Rows from block 30 of the image encoder of a small image captioner, named by matrix and row number. Rows with one number belong to one channel. Each number is 500 + 25 x the weight over its row's rms, rounded and kept within 0 to 999. All counts start at 0. Numbers have three digits each.
After each channel's rows are labels from the 100 images, of 14976, where the channel reaches its highest value: "place" is the part of the image that holds the peak; "patch colour" is the nearest of a few named colours to the mean colour under the peak. Only what is clearly more common there than usual is listed. The data: photos of plants and fungi (iNaturalist). In brackets: how many of the 100.
# conv1: bottleneck pointwise conv (encoder.blocks.32.conv1.weight, 96x384x1x1), inputs 0-383
# conv2: growth 3x3 conv (encoder.blocks.32.conv2.weight, 24x96x3x3, transposed), outputs 0-23, a 3x3 kernel for each

conv1.82:491479493501547513467482486503452513478530519508544486445512493482523499436538472474506488497515506439454460465475545515530509494532509488469474484472458546506470523519533518489472461498503517556484525545504532528495493489532502490487487513498504508509493513512505505508476487519512484466499469491517499526512495509532512541508545496521487466534525480514490514448494545449514496493475491508480520494485504480485486489469490475458505477489491498506468483553493457501500454463521492487504464506451521504502491507482491479465483473491466511503525470501505479485517519584467468460517482512473532488477468547464527499496509507519530500481516520467471470506541517472524502487490488521487526491496520495500509452489456526494490452467507509498533471533517499457514528467511480497523519511510483494472459473510488517521523498539504523517505500438500535510493537498541470494530479451499503519536505479483494489491534537502502485487511562480481526493502513497510485549469507490499459466525504480488522523515493488501453530506494452495516476506512472478451475531490464517521524546482504465529496524451499519546501556511479485459484434504494490515470444483486457485
conv2.82:449475469535516546487538503486466498502490514502506514489483544510479548483489544457512520516524514484514513505491461510510484492479501497496521507471485520460449534520537489505544495546553569556531561496456580515496492509527525520522523530501495509490467492511478500489441501486470513518497506513477498472473490508468486485499520497510499517526514515485526539490543510487515507461540481458519506491493466540527503513495523499510496506493486508450470506443476536529529511473515491476529504508513426522479488487524483496495500512493522489480520493484481493493477497490481492543506508485507519489506495495544521520544538513533530484476528500469546515
place: middle left (29); centre (28)
patch colour: red (30)

conv1.88:471508481503506529464479536487493497488510530491502473541494471471512537521504532521478514505494529502499523494482483526521537493470530511506497526470495507557507475479492465510480514458526448508455502489496507506500480452495492492508499497504501462499542476482477515468470542460468516482533480453497492523481535491475505533551517519517466517435535492496495454497498501504512506494498496537478477501512486465478479497514512489501518470490526483509478544478449531476499477512492529500459468474470497469479458513523469447505506496506513530478512524473515427518541575502481518523501515508487509534477477487533494485493505470462524495543537491511504479473451493470523497492508489500515488464508504478518503501460554539551486494457484481466500518529515469562506513523497495532531517495517478487498480512456499454476469501492494514489467526498516464509506511517452447490459472489506467514491511504508506549534496487487484498501550522513501501458489471470535508474493521474468500524465472546526513477499488463445486504494481441484521496464492501530477523484513479546505483483439499542485475496491555469474472477514474514473458468494493485492493487518532448536
conv2.88:507462474491522491485476493477494496494507482483496508513514530487496495501500505518495486475468474504501483482450531489503495472485478514492582483473551494483531528496480504469479517490475499499565510472561520504592512489496496520471520510453495496513495473505499448493509487492521462537505498537504529513489474477513474486482494457506453476484450484497521494497544487515543501486484507491492501488484480510511483497492498494458490495473524501466532519489524509485538489472543505469520499454527509484511494505479506540507515556486521550511492569493489484487505475483496496506516486503504489469479474579505456558503464582506484485494503464491483488
place: top right (61); middle right (36)
patch colour: cyan (48)

conv1.32:463481511447526504491545504512543508507488542534471510505494460499476472484503497521462472527483445447507521512470479497481513506479507485505494495472493491449560517543509506521498463549477526464506478507493480523496427527508500524504528521542486478485509544502534553493480549519500497489492483547503511501507495511513534537528481496508516482454533514501518483478488474490518505506529499490491517506520525499516517491518515490510495442484466529520478504533478501499475526523487512480457526486541492503501538466534471489479464498504515465500496549495526502493500484483513480493512528473514521483492522487565509501492504473554486491502526474502456519488476519488545494508478435495501501495469532518484510479506473474527524514460509488501510486474526457442508462497485527508479478546502516523484493467475464472490492524507501458409494514487486481533510482515547426524506472475492511555450489499476486446474496488484458505489523483444477488490498501550529463477477526472511532501495506543486540516504486509497483490482482458480478499488486514539487457499467500514515513495514466526538514459525530532474472473537519497501487492467506502465537477509482521500
conv2.32:496485515483481522490472488476502513451505477487498491529512463523469450486493507484494481522483486539493494474462479503488553491462479501471521460455462526459540518525496509493506498488502500496510471503480465479529523513508505500476502477508504514533526470500480447474474454486517509496516493500503467492518539517510489502564483505480494480511508513482516472494494521463589494490454478537487496483526510499478502498510496520520497476487515506472492522487541511514535470481468505488560471489509534459491516505541504569524481525467480506465476559504501541469491455506532512484486451537489482476495469512473456528511513564549510509513514520543502485
place: bottom centre (29)
patch colour: red (30)

conv1.3:519502496511471489446495490509505484523487505503482510521512444501514540486494513493499490542479507494529492492464529498505496488501497458480520520521468547465483479508477510470474512507490467514499472510498506525523508491541497488542458519499487479488517514501499511479513457509484481490504514522507478486472499503499469527490503480475535499445493529500541498523508494523468490498515512489477478502489458523476462518524490500502478487534562554541511507536503514501484490522506541487462500516485533518496498496499496492513499534519502518482559485545490501472555550542520458500514523504492512447528524499486477503512450485537517494477488482516512505520513476501489469482478496526492494510546473520503511493524500466460506461518483466487490544502539465484472521507534482518525519467535538442522478481534475529529483460519504490457490480494477485455501521509437524528473487507469479474445484536496525458509509465486514525469490541518511488471490503507474451513538467536467528517526491504474536506550489467503442481496471474544496485514509477528466458532514532472488500508508534493465451492546486559530536461468505506525452448501504497537521547501476570475
conv2.3:461489505496489480495504517482504530492463533481485503467497511473532532486538508515547512495511470457521454495497482478475481513523503501475536515473461467513486479534560498532534505510513513473497489454492485494516502509496516491495444446491525460512505506521450447510480518502514484484522481461499504539528530510479470515454510528498534487533522477529517530523499489505477500548546497535504480530512499501511484511478491588548562547484478492500488551525500474515512506524514464494478534528494489522483509514472515514485540486505530485490476460532494456498487477516475536500509519490524531525532489517525517476514487476461545542479488485504514524
place: middle left (52)
patch colour: red (25)

conv1.13:513493525477510479560519485506504487465459492469529478475459543501483526550491528496487464503524510478515517466501476485493484484501468528514438481506491524530502486478470537433462512482514492495501522448482480480497485470541542501495478488482517512528459501505459560504536467512504493494543467451517490467507471492479461531512488517530497487540523480481507477474480488526496493472484503513472504474528498528491513481493478492514484480489460484480509478497525521491531498464512485453529490478487477491523491511507520546510509501492467492480474447481478522499472528468490486540507485497475514481492425502485474477525482528475553483503477488531454486497471466478468530488510477495480508455492491481471465519536462502516516527461458472497500496473499442510475511488517471489505472534478512426517517491498475498491514498520521503413546539533468511548509490528472517497516490488486506536516508491481486470525465503481501509489544497483482511503501491504542511492495515527501519497503481544470470494546483500465487490488547486471545508472538530528473466490486494504505484534486533540497541493478538529445526495453507507478516536517517481507477457496509498549
conv2.13:488451476468490491466495509474479544479500538468483528478495485470467478481472470507520480473464480523492491469481487488484498470493489481467564503488535481488492515497468491516453489525456508482546482510560494499573495502494502503459495488453520477489477444490467456452511465515500496497505525482470500531492495506489458462486482461494472486519488480532540496499547482524554511517488514515495512533501496524490469503479481518491483526496532508466508524506494462484513472502517519473500527502476493500491491492488527550475511515489507520487495532470504455497513446495523535533509508528501493469492496544515469554529475579522502504540512469494517475
place: top right (61); middle right (35)
patch colour: cyan (54)

conv1.77:520496521531540484471542469519565466498490467492466468539480494506506517554537545470485529490522502467531486509530511496509489474471548517484436471501491509478534511472459473518470509512493494488477467496486488492473480510491549502481530471477471515499488536493535478482510460485452492490481463483511525516509473487524508513471519529529495488459460505507495524515479500497521552548471448502534510515535518508553467503516530501454528493479497484459532464507498507493529544485494483484546518479466465503506536501481513486478505516501519511449485483528534518518484527510485517473493476487513500466501468481502485470510533492515530472510499469508479496502487499510521545522505462472441476465473526493467484517466474488515495470540508476474486498514506503477495547513468489516440514478522448479476522487510527476462510491516482502522481500454519513485510426484499507442488517483469484462486513492489521545476480474493518466502514519491485472504478510533482501511499509501464509473477518493443477466452540485459484484491531478521464513481533519482532504486469487469471492441491491468496541486547520473520432497481465486523501500503477525487514496481477481485
conv2.77:429446437477492561491477488482462462483480500488485519479526538518499511516489497524502509469481522492537480466493441517516544507519494479495449512507483486514516478512503464485510457476501473518497500559482519540497509526527491515522545527540499476495458520485471457460444510510540481499508491511476517530487500482487475487529522486504545514515516478515479461510455514534497527454475478487512503526517533504500499503509502496486475531535558466497526516514512526499525503542484529500520478496514495506509489511486505496507482439456525524471491550491452500502494482487492488485477462492512473491495467488482523472518535492503516530485489545486490553
place: top right (64); top centre (31)
patch colour: grey (84)

conv1.70:514490503534538506492533528496482491487521474481507460508510525480510521475508471502497501460524523495499488504509515514505493525498515502462488476467529511492507501485461483480440468481469489518490513490456498482522530473527509464523481467471498465449464512511513539497490494470472529509497499454477482480498482476483534551468508536490524509471480490480478514497509507496452544497482517475501494472533471457518500477499477469524506523490463495519459564494486540483541502480539490485447520507507506492526500454507504510508498471479463446496508439488481476441480554550502478480449459486490507500492503520461450510508536507494509541507482470499509480463496543480471551525517494483488476480459482489484534524500450458528509507482504460463534468456498548489512499502466498473482496475463498508454471464461529512476504528481498510576501505481523492517508522484535517492458438494478499521490494490488486449479500494465515499502475468498494534499505568549478502510508541463499485472496485530480499517459526484478492507526500486525529505521513476485501518473488515520536465504492497475521465491519479474481462507503517562543522516507536502480520530498457482516
conv2.70:456499465473498534483467508470493513435427494506490500482497481560481498496479494472491511500475492513472508485473510514506540463509469464479478488491500494524478504522539525484459540494493482527548474480479503505481491501507471462489455510526479480506512549555495446467511461488548496499504492490489478519530520486488488507550490546453461499487501519518474453496496494525463521460487486491479474503519526510487514488535492563519527463476477498510470518536500486536534468473501483504487489495494494505496514530510512482454530469453503492478500484475515519429467478499499499506498521529513562546493479492462497466514512468513507521496484487491482521
place: top centre (83)
patch colour: cyan (29)

conv1.24:491460481494516469514496511527495491524534473483519493516531507517484490511511524498484459512502503452454493529500489509507495522498492501476447538496460478514506500519521478476467508451503511517502491511499536521473510537530525501476500506497513482493516491515473513475491495527497471479501551500510493511534518497547531503457528481535519475465561485520538484494485483522480490490471515489495491529480498455477486469476495498533565491519450507506480510533498527491473493491533507472485525535468547478490467486473537514481511505528497486511542503531508518459485494528499440490534530535500493528524507465496516503544498523540540493483461502508518490514516485534534539509484493514530500522476556532519515476556512544504496472502503479487514487469521498537480473480479477468514527507529516448526516481537508462522469532456459522491495483473539494441504464508520496501489493455500485544509499463513485519503484497481457506471504492462490481515487479501501487450499458516511500530513504466484491492522455490507459518454542489477504537495497497514506470494441515507450491499502471475530485470538502497563538549567474485482451496544428532502486471482492541525
conv2.24:488467491453475484524528514468500494493512513485500499509513497470477546516486522515551491492557481527494488471447483518502514506527512502463489495469501498492500533515545521520547529558538548501521544484526538501510535506491525535477521545538542566539459486468470473504452488527482451506505508500503520485498466491505511479507522486538566522499509509477487537463473495455507485506557502531503482529498462536525493531504530477504494535526505489500476514484487473468531515473507488469515492491480486484480463463465490520477461488438468518468508511499500503494495504484527512532510505514500527472530514506544535485528497512502530495510530491506520507
place: top centre (42); centre (36)
patch colour: red (47)

conv1.86:473538518515471479456493503484483489510459508449494489525533503467472552510505517532466511505513509531524484479525499507470506495490506523545505472495469486519477482514509509496493507486486540526482499502476543498520497485487504488498523475503457488494490442457485481502498527470496467514517556494505511491479449518505546481522500493488490479522490465500509523509463498515496515532495490519497510502531503481462529511498520499461471458485468490491449489525500516512503456507493477447525491447498511490509496506450475517472498536507493489483455517477504490516561478499508566499489504497502507560469474483546465482515499521497472477501522479475515510498506516479496499476517520481505509502482487482502465528510510463532483519467494546470467476495480499484497481508469501489515554512512506492484517525477502471471510533478516523520486522564527484515489496470483498505476457445432502541527486514446519547533539500521491482532530442503533498540510517519522506478504496499502506515517483432475527477523431509435508489507496449494520491485477508495515502499512514526497460474463543556448509500562564492537503481484541507509497497460468476483504499526470528558
conv2.86:481491478468500480495477510499522497515493466506476515506518534499479485499485483507515479475478467482472462503445535513488459516469451507513504482476554507494503502483512470515457498455478476511510484439557466494538483496492461471448470509466487492517541507514486433469544454507517446517498491503512472498501508512510472505462514452509458489514470473529516473518519479478504506522454520505488516494557494501486469481514514568518486507490519511473513501501526483513542486476520505522500540478492552474484499485465540532499505536498476505471513471543535487472493495522490511503514466496462547515497497541493488533462478521467489464481472467502498483
place: top right (61); middle right (35)
patch colour: cyan (52)

conv1.54:463483464440435520502516474539511485461479515504494483489510494446492549504485466491513489500433475533464483505524534493492508545498556512476515510510473475512483507511520523483520464515515492479501485514477514476485492495527486539490501508487481535467512532506473509513518511534530502485512498523520507486540519523561503526472438494494522479514494486525503511490499470499482459489493512526502499546493522464473536527504493509531476516497497521468517472504512488532482522461490497569536483488460508473501460517486521473538477518514477525461503470504511481486498484459501527538509513459435501489521472463491495513506509494528550499484499477515539484500509464486519514512514522487502487499513450515461464525538476518480467546536515485542451510530506503485496488525507487512530510517503528498522492524519507465503481453466492520477480497486495477554501490507500482482520498553523516457528524480500441499505486521473507495495502519486484514504491508500528560487483478512473535492460523512476447516471522542492515466470501529512508518477484542514492451522480486510500518494535500489534526515466490432463536567462472503541551441535498482464499487482479480490
conv2.54:462487483459499483507492555464452512487503498463479480497512508481487494523471528515550504510466470512515531489440452502492485543536580534465499502482511472507470502505545500533531475478476507474466520523508499484503500520509497500517500495474530523506500467490459463468462456474445516491499518483504510528498479520497485448480495514529495512512482487521533520490508440497511504577547512491511523522481516488521510557515518505466489494516497547474501489514531481492490480492473512498506524526520463510476466447523533514514466485479512495504475491461462466528483477509508509520491526519466495478567520538520479494484484516538508516499492496485482489
place: top left (54)
patch colour: purple (26)