config = dict(
    model='image captioner',
    crop_scale_min=1,
    horizontal_flip=True,
    translate=0.12,
    vocab_size=37,
    encoder_depths=[12, 12, 12],
    decoder_mlp_ratio=2,
    decoder_inner_norm=False,
    decoder_connector='mlp',
    epochs=3.5,
    lr_schedule='wsd_sqrt',
    warmup_steps=60,
)
Rows from block 17 of the image encoder of a small image captioner, named by matrix and row number. Each number is 200 + 40 x the weight over its row's rms, rounded and kept within 0 to 999. All counts start at 0.
Before each channel's rows are labels from the 100 images, of 14976, where the channel reaches its highest value: "colour at peak" is the nearest of a few named colours to the mean colour under the peak. Only what is clearly more common there than usual is listed. The data: photos of plants and fungi (iNaturalist).
# conv1: bottleneck pointwise conv (encoder.blocks.18.conv1.weight, 96x312x1x1), inputs 156-311

colour at peak: purple; pink
conv1.89,221,196,280,236,233,194,198,155,197,184,212,155,207,252,135,124,197,199,161,219,193,156,194,158,157,212,197,240,199,232,155,190,228,222,211,223,205,166,247,150,217,342,168,309,197,165,203,210,140,145,207,218,167,200,162,206,157,211,168,161,128,159,169,252,165,114,298,176,214,205,176,132,174,176,194,173,184,275,196,233,221,198,209,210,229,140,219,201,166,153,267,135,190,241,243,195,111,181,255,156,212,226,159,217,113,232,252,178,210,187,213,249,188,253,130,219,163,135,234,152,70,158,196,274,181,171,214,269,224,153,239,174,289,142,204,222,171,172,181,133,76,160,220,188,167,244,186,173,229,265,196,181,198,215,281,125

colour at peak: purple
conv1.44,239,235,212,182,186,194,179,192,187,188,186,156,161,240,202,243,251,217,245,256,191,183,160,159,197,217,208,152,184,198,201,229,178,242,248,186,170,209,148,157,247,180,103,190,217,179,262,246,155,222,175,176,252,172,284,284,102,311,221,247,278,203,212,241,147,179,210,190,242,111,135,228,224,230,227,256,213,246,233,148,186,249,100,289,186,169,191,179,202,239,236,175,189,106,175,152,176,176,249,210,193,166,147,160,156,208,175,283,256,165,108,209,158,258,132,184,276,259,177,114,202,218,146,170,215,141,172,133,211,146,199,174,268,208,143,136,205,250,168,235,276,180,212,226,194,186,188,189,125,212,252,170,196,171,219,117

colour at peak: purple; pink
conv1.29,194,252,202,187,229,238,163,157,189,197,254,229,149,181,202,230,135,242,178,229,264,147,187,141,161,187,206,269,181,239,254,292,144,253,191,232,180,199,251,187,226,160,145,199,167,145,237,252,224,154,219,223,240,156,179,265,216,248,188,174,257,281,169,271,234,276,251,185,256,159,270,303,111,138,310,248,153,226,150,183,201,209,234,201,181,249,212,97,178,190,202,225,195,170,235,191,179,206,255,211,199,169,178,215,200,226,254,158,233,260,167,230,249,152,145,131,197,175,136,146,163,161,154,171,262,175,221,241,164,195,215,185,259,210,180,150,244,236,194,151,198,182,150,130,196,212,81,265,177,186,230,298,196,163,211,186

colour at peak: purple; pink
conv1.87,224,139,181,253,224,178,264,183,227,247,212,158,227,215,144,194,196,106,177,232,138,286,254,255,232,149,144,220,269,171,147,211,202,145,202,226,245,231,155,240,205,192,208,124,241,277,287,146,237,225,185,225,186,242,157,208,192,264,230,209,171,230,133,229,188,143,198,271,134,171,177,146,233,158,177,281,154,144,183,147,203,140,211,192,179,215,174,248,241,129,252,201,136,145,183,199,198,222,258,263,233,216,222,191,177,184,165,152,244,203,184,212,175,206,162,239,170,168,129,171,176,217,138,170,215,213,173,201,164,162,222,179,241,181,160,161,176,256,259,231,232,180,156,175,198,185,182,263,114,182,328,253,228,202,163,205

colour at peak: purple; pink
conv1.65,205,145,207,270,176,243,230,219,137,195,200,142,136,182,248,201,186,138,172,197,180,159,214,190,171,239,175,197,174,145,179,185,179,194,145,245,163,279,265,239,168,164,174,155,209,152,258,181,157,175,126,168,203,177,163,193,209,184,342,176,216,204,127,217,195,208,261,198,151,197,153,221,198,165,274,129,171,234,212,267,178,165,175,215,211,111,184,211,122,187,227,197,152,276,179,194,137,324,207,179,211,161,181,191,165,178,161,161,234,200,192,218,211,222,175,236,190,205,236,173,155,181,185,214,173,184,252,225,212,111,175,280,242,146,185,144,138,171,241,219,247,95,62,154,161,224,200,252,228,120,164,149,138,150,207,265

colour at peak: pink
conv1.48,176,201,198,218,140,241,257,145,146,155,162,174,215,217,186,139,163,134,159,175,233,212,173,248,274,195,184,194,193,167,222,195,201,237,192,172,231,251,205,196,215,188,207,233,165,215,147,160,204,190,168,179,217,240,203,223,215,211,192,164,206,234,278,171,163,207,180,108,163,286,173,198,195,214,159,206,254,238,185,151,241,216,268,173,202,287,128,199,138,210,186,130,191,294,192,234,223,210,175,135,157,174,234,197,133,273,218,265,185,154,208,223,120,103,168,208,176,171,248,142,242,233,122,199,152,185,103,133,219,128,219,166,166,122,238,202,202,138,182,141,167,215,140,121,206,110,187,114,176,216,136,157,131,171,150,202

colour at peak: pink
conv1.88,153,198,170,268,126,192,258,207,224,229,266,265,194,234,150,226,223,195,172,227,141,167,182,148,196,288,167,203,193,207,268,169,210,207,217,192,183,219,212,182,221,227,126,141,168,137,261,259,196,240,227,160,227,260,238,233,163,232,237,216,277,173,226,173,188,240,222,173,221,147,212,146,216,236,269,181,243,179,235,190,234,142,135,158,237,160,236,199,279,127,232,108,151,182,224,170,201,190,231,169,185,166,140,156,193,146,187,218,211,253,161,214,211,215,173,170,227,167,130,231,182,244,226,199,201,169,226,187,160,199,177,186,299,214,174,144,227,150,128,202,233,186,252,272,139,238,196,201,241,185,315,276,309,159,156,198

colour at peak: grey
conv1.23,222,235,183,193,264,103,165,155,130,250,226,175,223,238,251,216,212,216,241,236,303,275,136,204,230,131,193,132,202,181,224,213,187,188,209,182,183,187,173,274,186,185,205,162,144,205,196,225,204,215,171,185,159,284,193,122,123,222,133,234,112,117,242,175,194,155,261,187,197,148,175,174,239,238,251,226,156,204,190,163,189,202,142,171,148,248,171,179,208,164,190,223,243,233,207,163,186,272,187,123,216,192,199,209,196,186,251,268,158,217,186,241,248,171,176,236,130,217,194,218,155,261,173,229,239,249,214,247,242,220,243,223,144,236,227,208,172,221,116,185,181,207,221,136,162,191,267,250,207,196,267,198,267,191,188,95

colour at peak: red
conv1.9,184,195,161,182,217,211,152,196,226,187,210,235,240,221,200,213,145,232,133,249,172,173,234,222,130,257,222,182,209,96,229,232,162,187,261,184,239,180,214,234,218,153,182,166,142,127,152,213,195,193,237,213,117,169,158,136,185,175,194,167,201,128,87,286,225,204,187,179,194,233,208,206,180,187,173,193,128,231,112,131,206,245,116,201,177,118,252,233,161,168,234,236,183,168,136,210,179,241,257,206,215,251,213,216,187,154,273,219,249,244,213,267,199,220,170,184,224,171,271,235,165,185,143,246,305,144,270,313,163,215,251,227,183,158,215,167,149,237,265,236,197,170,178,163,194,139,158,200,192,249,212,156,133,141,209,174

colour at peak: purple
conv1.21,201,234,249,233,172,199,166,214,194,208,166,198,268,219,219,184,229,208,220,125,133,234,227,246,210,218,189,168,133,195,120,299,145,164,245,137,187,207,155,214,247,281,211,156,167,157,196,211,173,186,197,136,189,175,163,77,171,210,230,200,253,221,232,180,167,142,177,170,164,223,241,228,118,163,183,185,248,202,217,243,188,185,227,147,258,174,161,178,196,147,210,208,249,181,197,232,180,258,149,265,226,201,165,220,196,109,202,132,112,230,168,183,297,206,172,224,200,289,290,224,159,184,249,189,128,213,181,141,219,316,238,205,203,218,221,252,259,182,195,226,232,164,240,197,167,203,228,251,207,268,195,209,191,287,154,153

colour at peak: purple; pink
conv1.25,191,198,255,205,181,247,187,235,243,191,160,252,206,204,208,279,112,266,189,261,155,228,231,196,134,171,167,223,205,259,199,256,160,182,149,216,165,249,283,228,137,230,290,211,101,193,234,157,149,166,258,218,137,213,162,244,134,198,184,171,226,256,95,220,154,265,196,184,221,181,179,217,182,167,240,191,235,328,248,260,220,188,200,153,156,225,214,166,194,199,291,207,205,153,178,184,177,157,250,189,211,159,157,239,189,183,220,255,172,275,259,186,221,157,180,166,233,249,138,194,165,173,167,186,211,201,175,164,184,272,185,212,236,192,230,187,205,147,144,246,234,166,157,185,194,195,169,253,229,262,248,159,208,209,112,165

colour at peak: grey
conv1.57,204,185,180,159,127,225,206,197,201,158,184,252,212,260,178,170,165,282,206,193,243,258,287,267,228,145,133,230,214,185,182,192,161,190,188,186,185,170,177,164,172,283,200,196,271,157,120,174,207,205,231,119,178,301,202,302,257,109,220,162,140,184,297,270,239,212,173,238,181,223,193,178,169,242,159,157,140,180,202,254,226,204,206,128,231,243,208,213,222,194,144,222,194,247,153,207,182,222,194,218,177,167,214,228,191,221,218,191,241,254,186,269,142,206,237,179,195,223,191,235,119,176,223,180,221,130,147,216,242,163,220,177,163,192,208,181,247,127,233,133,161,152,209,159,198,197,165,207,129,177,233,225,277,174,187,273

colour at peak: purple; pink
conv1.79,235,199,195,183,254,222,260,113,160,216,266,252,130,203,228,182,234,234,212,259,132,202,284,199,178,278,208,215,196,166,167,167,171,204,191,179,319,197,207,174,206,248,184,165,228,198,210,189,216,161,222,229,217,161,169,267,134,223,229,248,238,132,216,155,172,150,277,207,105,213,154,94,124,187,246,249,171,280,174,166,102,130,163,137,206,141,146,232,209,195,213,197,180,212,142,197,177,181,206,208,275,186,193,181,180,123,161,176,189,303,130,168,280,297,189,256,207,190,220,179,119,213,200,149,169,215,181,148,208,179,205,181,223,149,234,231,149,221,211,164,234,149,155,258,193,216,235,253,90,214,234,240,212,178,224,173

colour at peak: purple; pink
conv1.76,227,231,176,270,214,151,190,178,208,279,251,264,182,189,188,191,167,192,271,243,168,245,173,139,227,181,195,232,190,240,96,176,246,227,150,219,243,195,191,185,151,125,310,192,221,250,142,152,245,153,212,212,255,239,152,298,192,227,236,152,234,240,111,187,230,181,217,253,108,225,263,230,168,279,239,167,221,191,206,241,168,172,203,253,231,164,273,205,208,188,177,161,252,194,220,256,176,244,195,223,271,162,183,181,153,166,138,186,220,152,151,118,201,153,196,160,138,193,147,129,209,182,162,164,213,254,196,169,264,174,196,252,231,221,163,241,276,179,243,204,285,223,231,233,171,195,176,151,247,236,127,209,186,235,225,184

colour at peak: purple; pink
conv1.35,264,170,203,159,249,169,188,205,189,140,170,232,196,199,157,134,154,128,150,212,258,168,151,238,205,215,208,244,230,176,225,214,185,230,247,215,187,230,224,175,217,232,115,176,261,220,283,166,185,213,170,254,196,229,241,250,161,154,260,182,229,213,230,205,198,237,179,187,237,167,221,180,218,190,203,132,262,191,227,231,285,256,234,221,231,229,173,183,223,152,204,117,166,148,164,120,182,193,229,208,161,261,308,163,255,238,186,125,121,178,234,159,111,174,190,301,132,212,175,167,224,250,240,262,183,150,228,160,193,268,188,227,252,240,146,235,209,203,168,202,241,291,217,315,226,302,209,132,218,117,256,115,168,195,194,193

colour at peak: purple
conv1.81,206,216,193,141,226,206,216,226,225,230,222,236,221,163,172,171,236,183,194,206,188,231,211,161,173,158,202,153,189,200,224,154,217,169,165,234,163,240,213,217,241,345,229,211,167,156,238,200,234,144,160,177,255,144,255,156,231,180,255,284,201,165,163,199,201,176,223,190,242,247,185,169,239,246,230,191,255,260,217,176,203,185,213,181,199,163,203,166,150,158,231,117,164,168,161,142,139,243,197,126,261,86,160,264,167,242,204,199,194,215,251,187,259,248,152,224,222,233,232,291,193,167,246,180,169,261,208,159,166,129,162,177,138,157,171,125,193,196,209,202,173,151,132,113,202,232,159,271,224,133,193,151,166,181,192,264

colour at peak: purple
conv1.7,218,198,244,200,157,141,163,211,127,209,184,231,177,173,220,209,211,199,150,272,189,230,251,226,219,278,215,194,257,189,213,232,148,185,244,147,213,185,197,194,149,196,159,180,216,164,348,159,217,136,227,152,176,173,157,131,229,313,181,144,243,239,179,219,135,223,188,187,159,179,252,147,147,165,232,238,185,203,167,237,200,228,156,207,177,149,183,151,162,198,234,138,252,139,206,198,146,214,223,216,186,207,161,203,197,201,175,146,165,246,156,149,232,194,260,232,186,215,177,188,188,206,184,198,139,193,72,161,223,160,164,169,237,186,147,183,206,205,117,195,205,174,138,286,151,221,130,197,147,209,170,211,205,148,162,142

colour at peak: purple; pink
conv1.58,219,222,156,233,178,202,159,244,213,214,257,218,180,213,158,163,183,242,178,223,176,190,166,177,268,208,177,183,293,189,248,195,247,214,173,225,192,234,219,161,225,193,194,174,188,175,223,251,166,162,236,163,181,245,165,135,256,155,215,149,248,187,163,124,174,185,234,182,215,93,161,237,149,225,171,208,227,281,247,199,220,263,174,165,198,211,201,241,193,145,195,175,294,181,155,235,250,125,203,204,190,217,166,253,171,226,195,227,214,269,138,266,247,180,177,225,253,214,245,188,179,140,196,112,263,244,201,221,167,159,204,148,223,184,153,139,209,188,108,202,200,164,135,225,203,166,181,153,189,202,160,262,249,177,181,153

colour at peak: green
conv1.66,200,272,198,217,189,214,223,171,227,117,228,151,190,195,215,216,218,206,165,209,240,119,214,221,187,194,164,121,177,163,217,158,248,185,255,211,159,223,220,242,212,230,169,235,211,243,232,173,112,280,207,201,245,212,268,218,123,206,208,121,248,203,224,228,117,173,143,175,165,191,143,261,234,183,186,256,205,200,242,159,185,189,162,178,166,244,129,167,164,265,167,217,190,143,215,258,185,150,168,196,203,229,287,172,267,166,189,184,192,223,165,186,187,231,218,224,218,236,206,177,217,183,208,190,170,238,212,229,223,159,185,281,192,142,223,205,181,230,159,178,185,180,180,210,262,152,217,214,219,188,226,188,243,173,178,123

colour at peak: purple; pink
conv1.64,197,213,197,175,185,164,194,246,170,189,201,183,181,223,229,199,264,137,209,223,257,163,163,236,237,224,215,201,184,260,268,168,282,255,267,172,219,253,290,176,207,169,236,135,209,229,301,260,153,198,154,210,209,242,156,149,212,225,248,231,161,203,173,192,192,231,252,207,188,148,181,187,250,199,199,171,223,265,188,250,164,145,217,110,185,192,174,226,158,178,212,149,154,198,231,161,143,211,249,207,166,159,134,152,213,201,163,83,187,171,112,161,253,195,220,210,224,219,196,116,182,177,172,121,232,176,265,176,177,143,172,166,228,171,198,210,163,120,177,205,193,166,95,151,169,142,235,174,141,232,187,282,256,210,205,179

colour at peak: green
conv1.24,167,207,223,166,216,230,225,196,239,120,226,199,187,174,229,217,282,153,110,200,194,217,145,181,208,258,199,180,227,240,161,155,179,258,180,127,215,262,183,216,134,239,184,234,168,236,204,210,186,245,205,216,111,197,228,195,195,169,213,206,180,217,202,251,158,222,231,221,174,243,240,294,113,177,161,221,146,134,188,183,205,185,155,253,221,228,177,184,143,166,155,229,203,227,181,174,96,173,120,215,179,148,176,199,158,168,109,149,216,202,193,112,183,194,184,218,192,237,206,141,180,145,275,202,183,250,194,182,233,140,213,190,105,245,178,225,331,211,164,197,232,190,205,182,193,187,146,140,128,239,255,285,179,229,161,157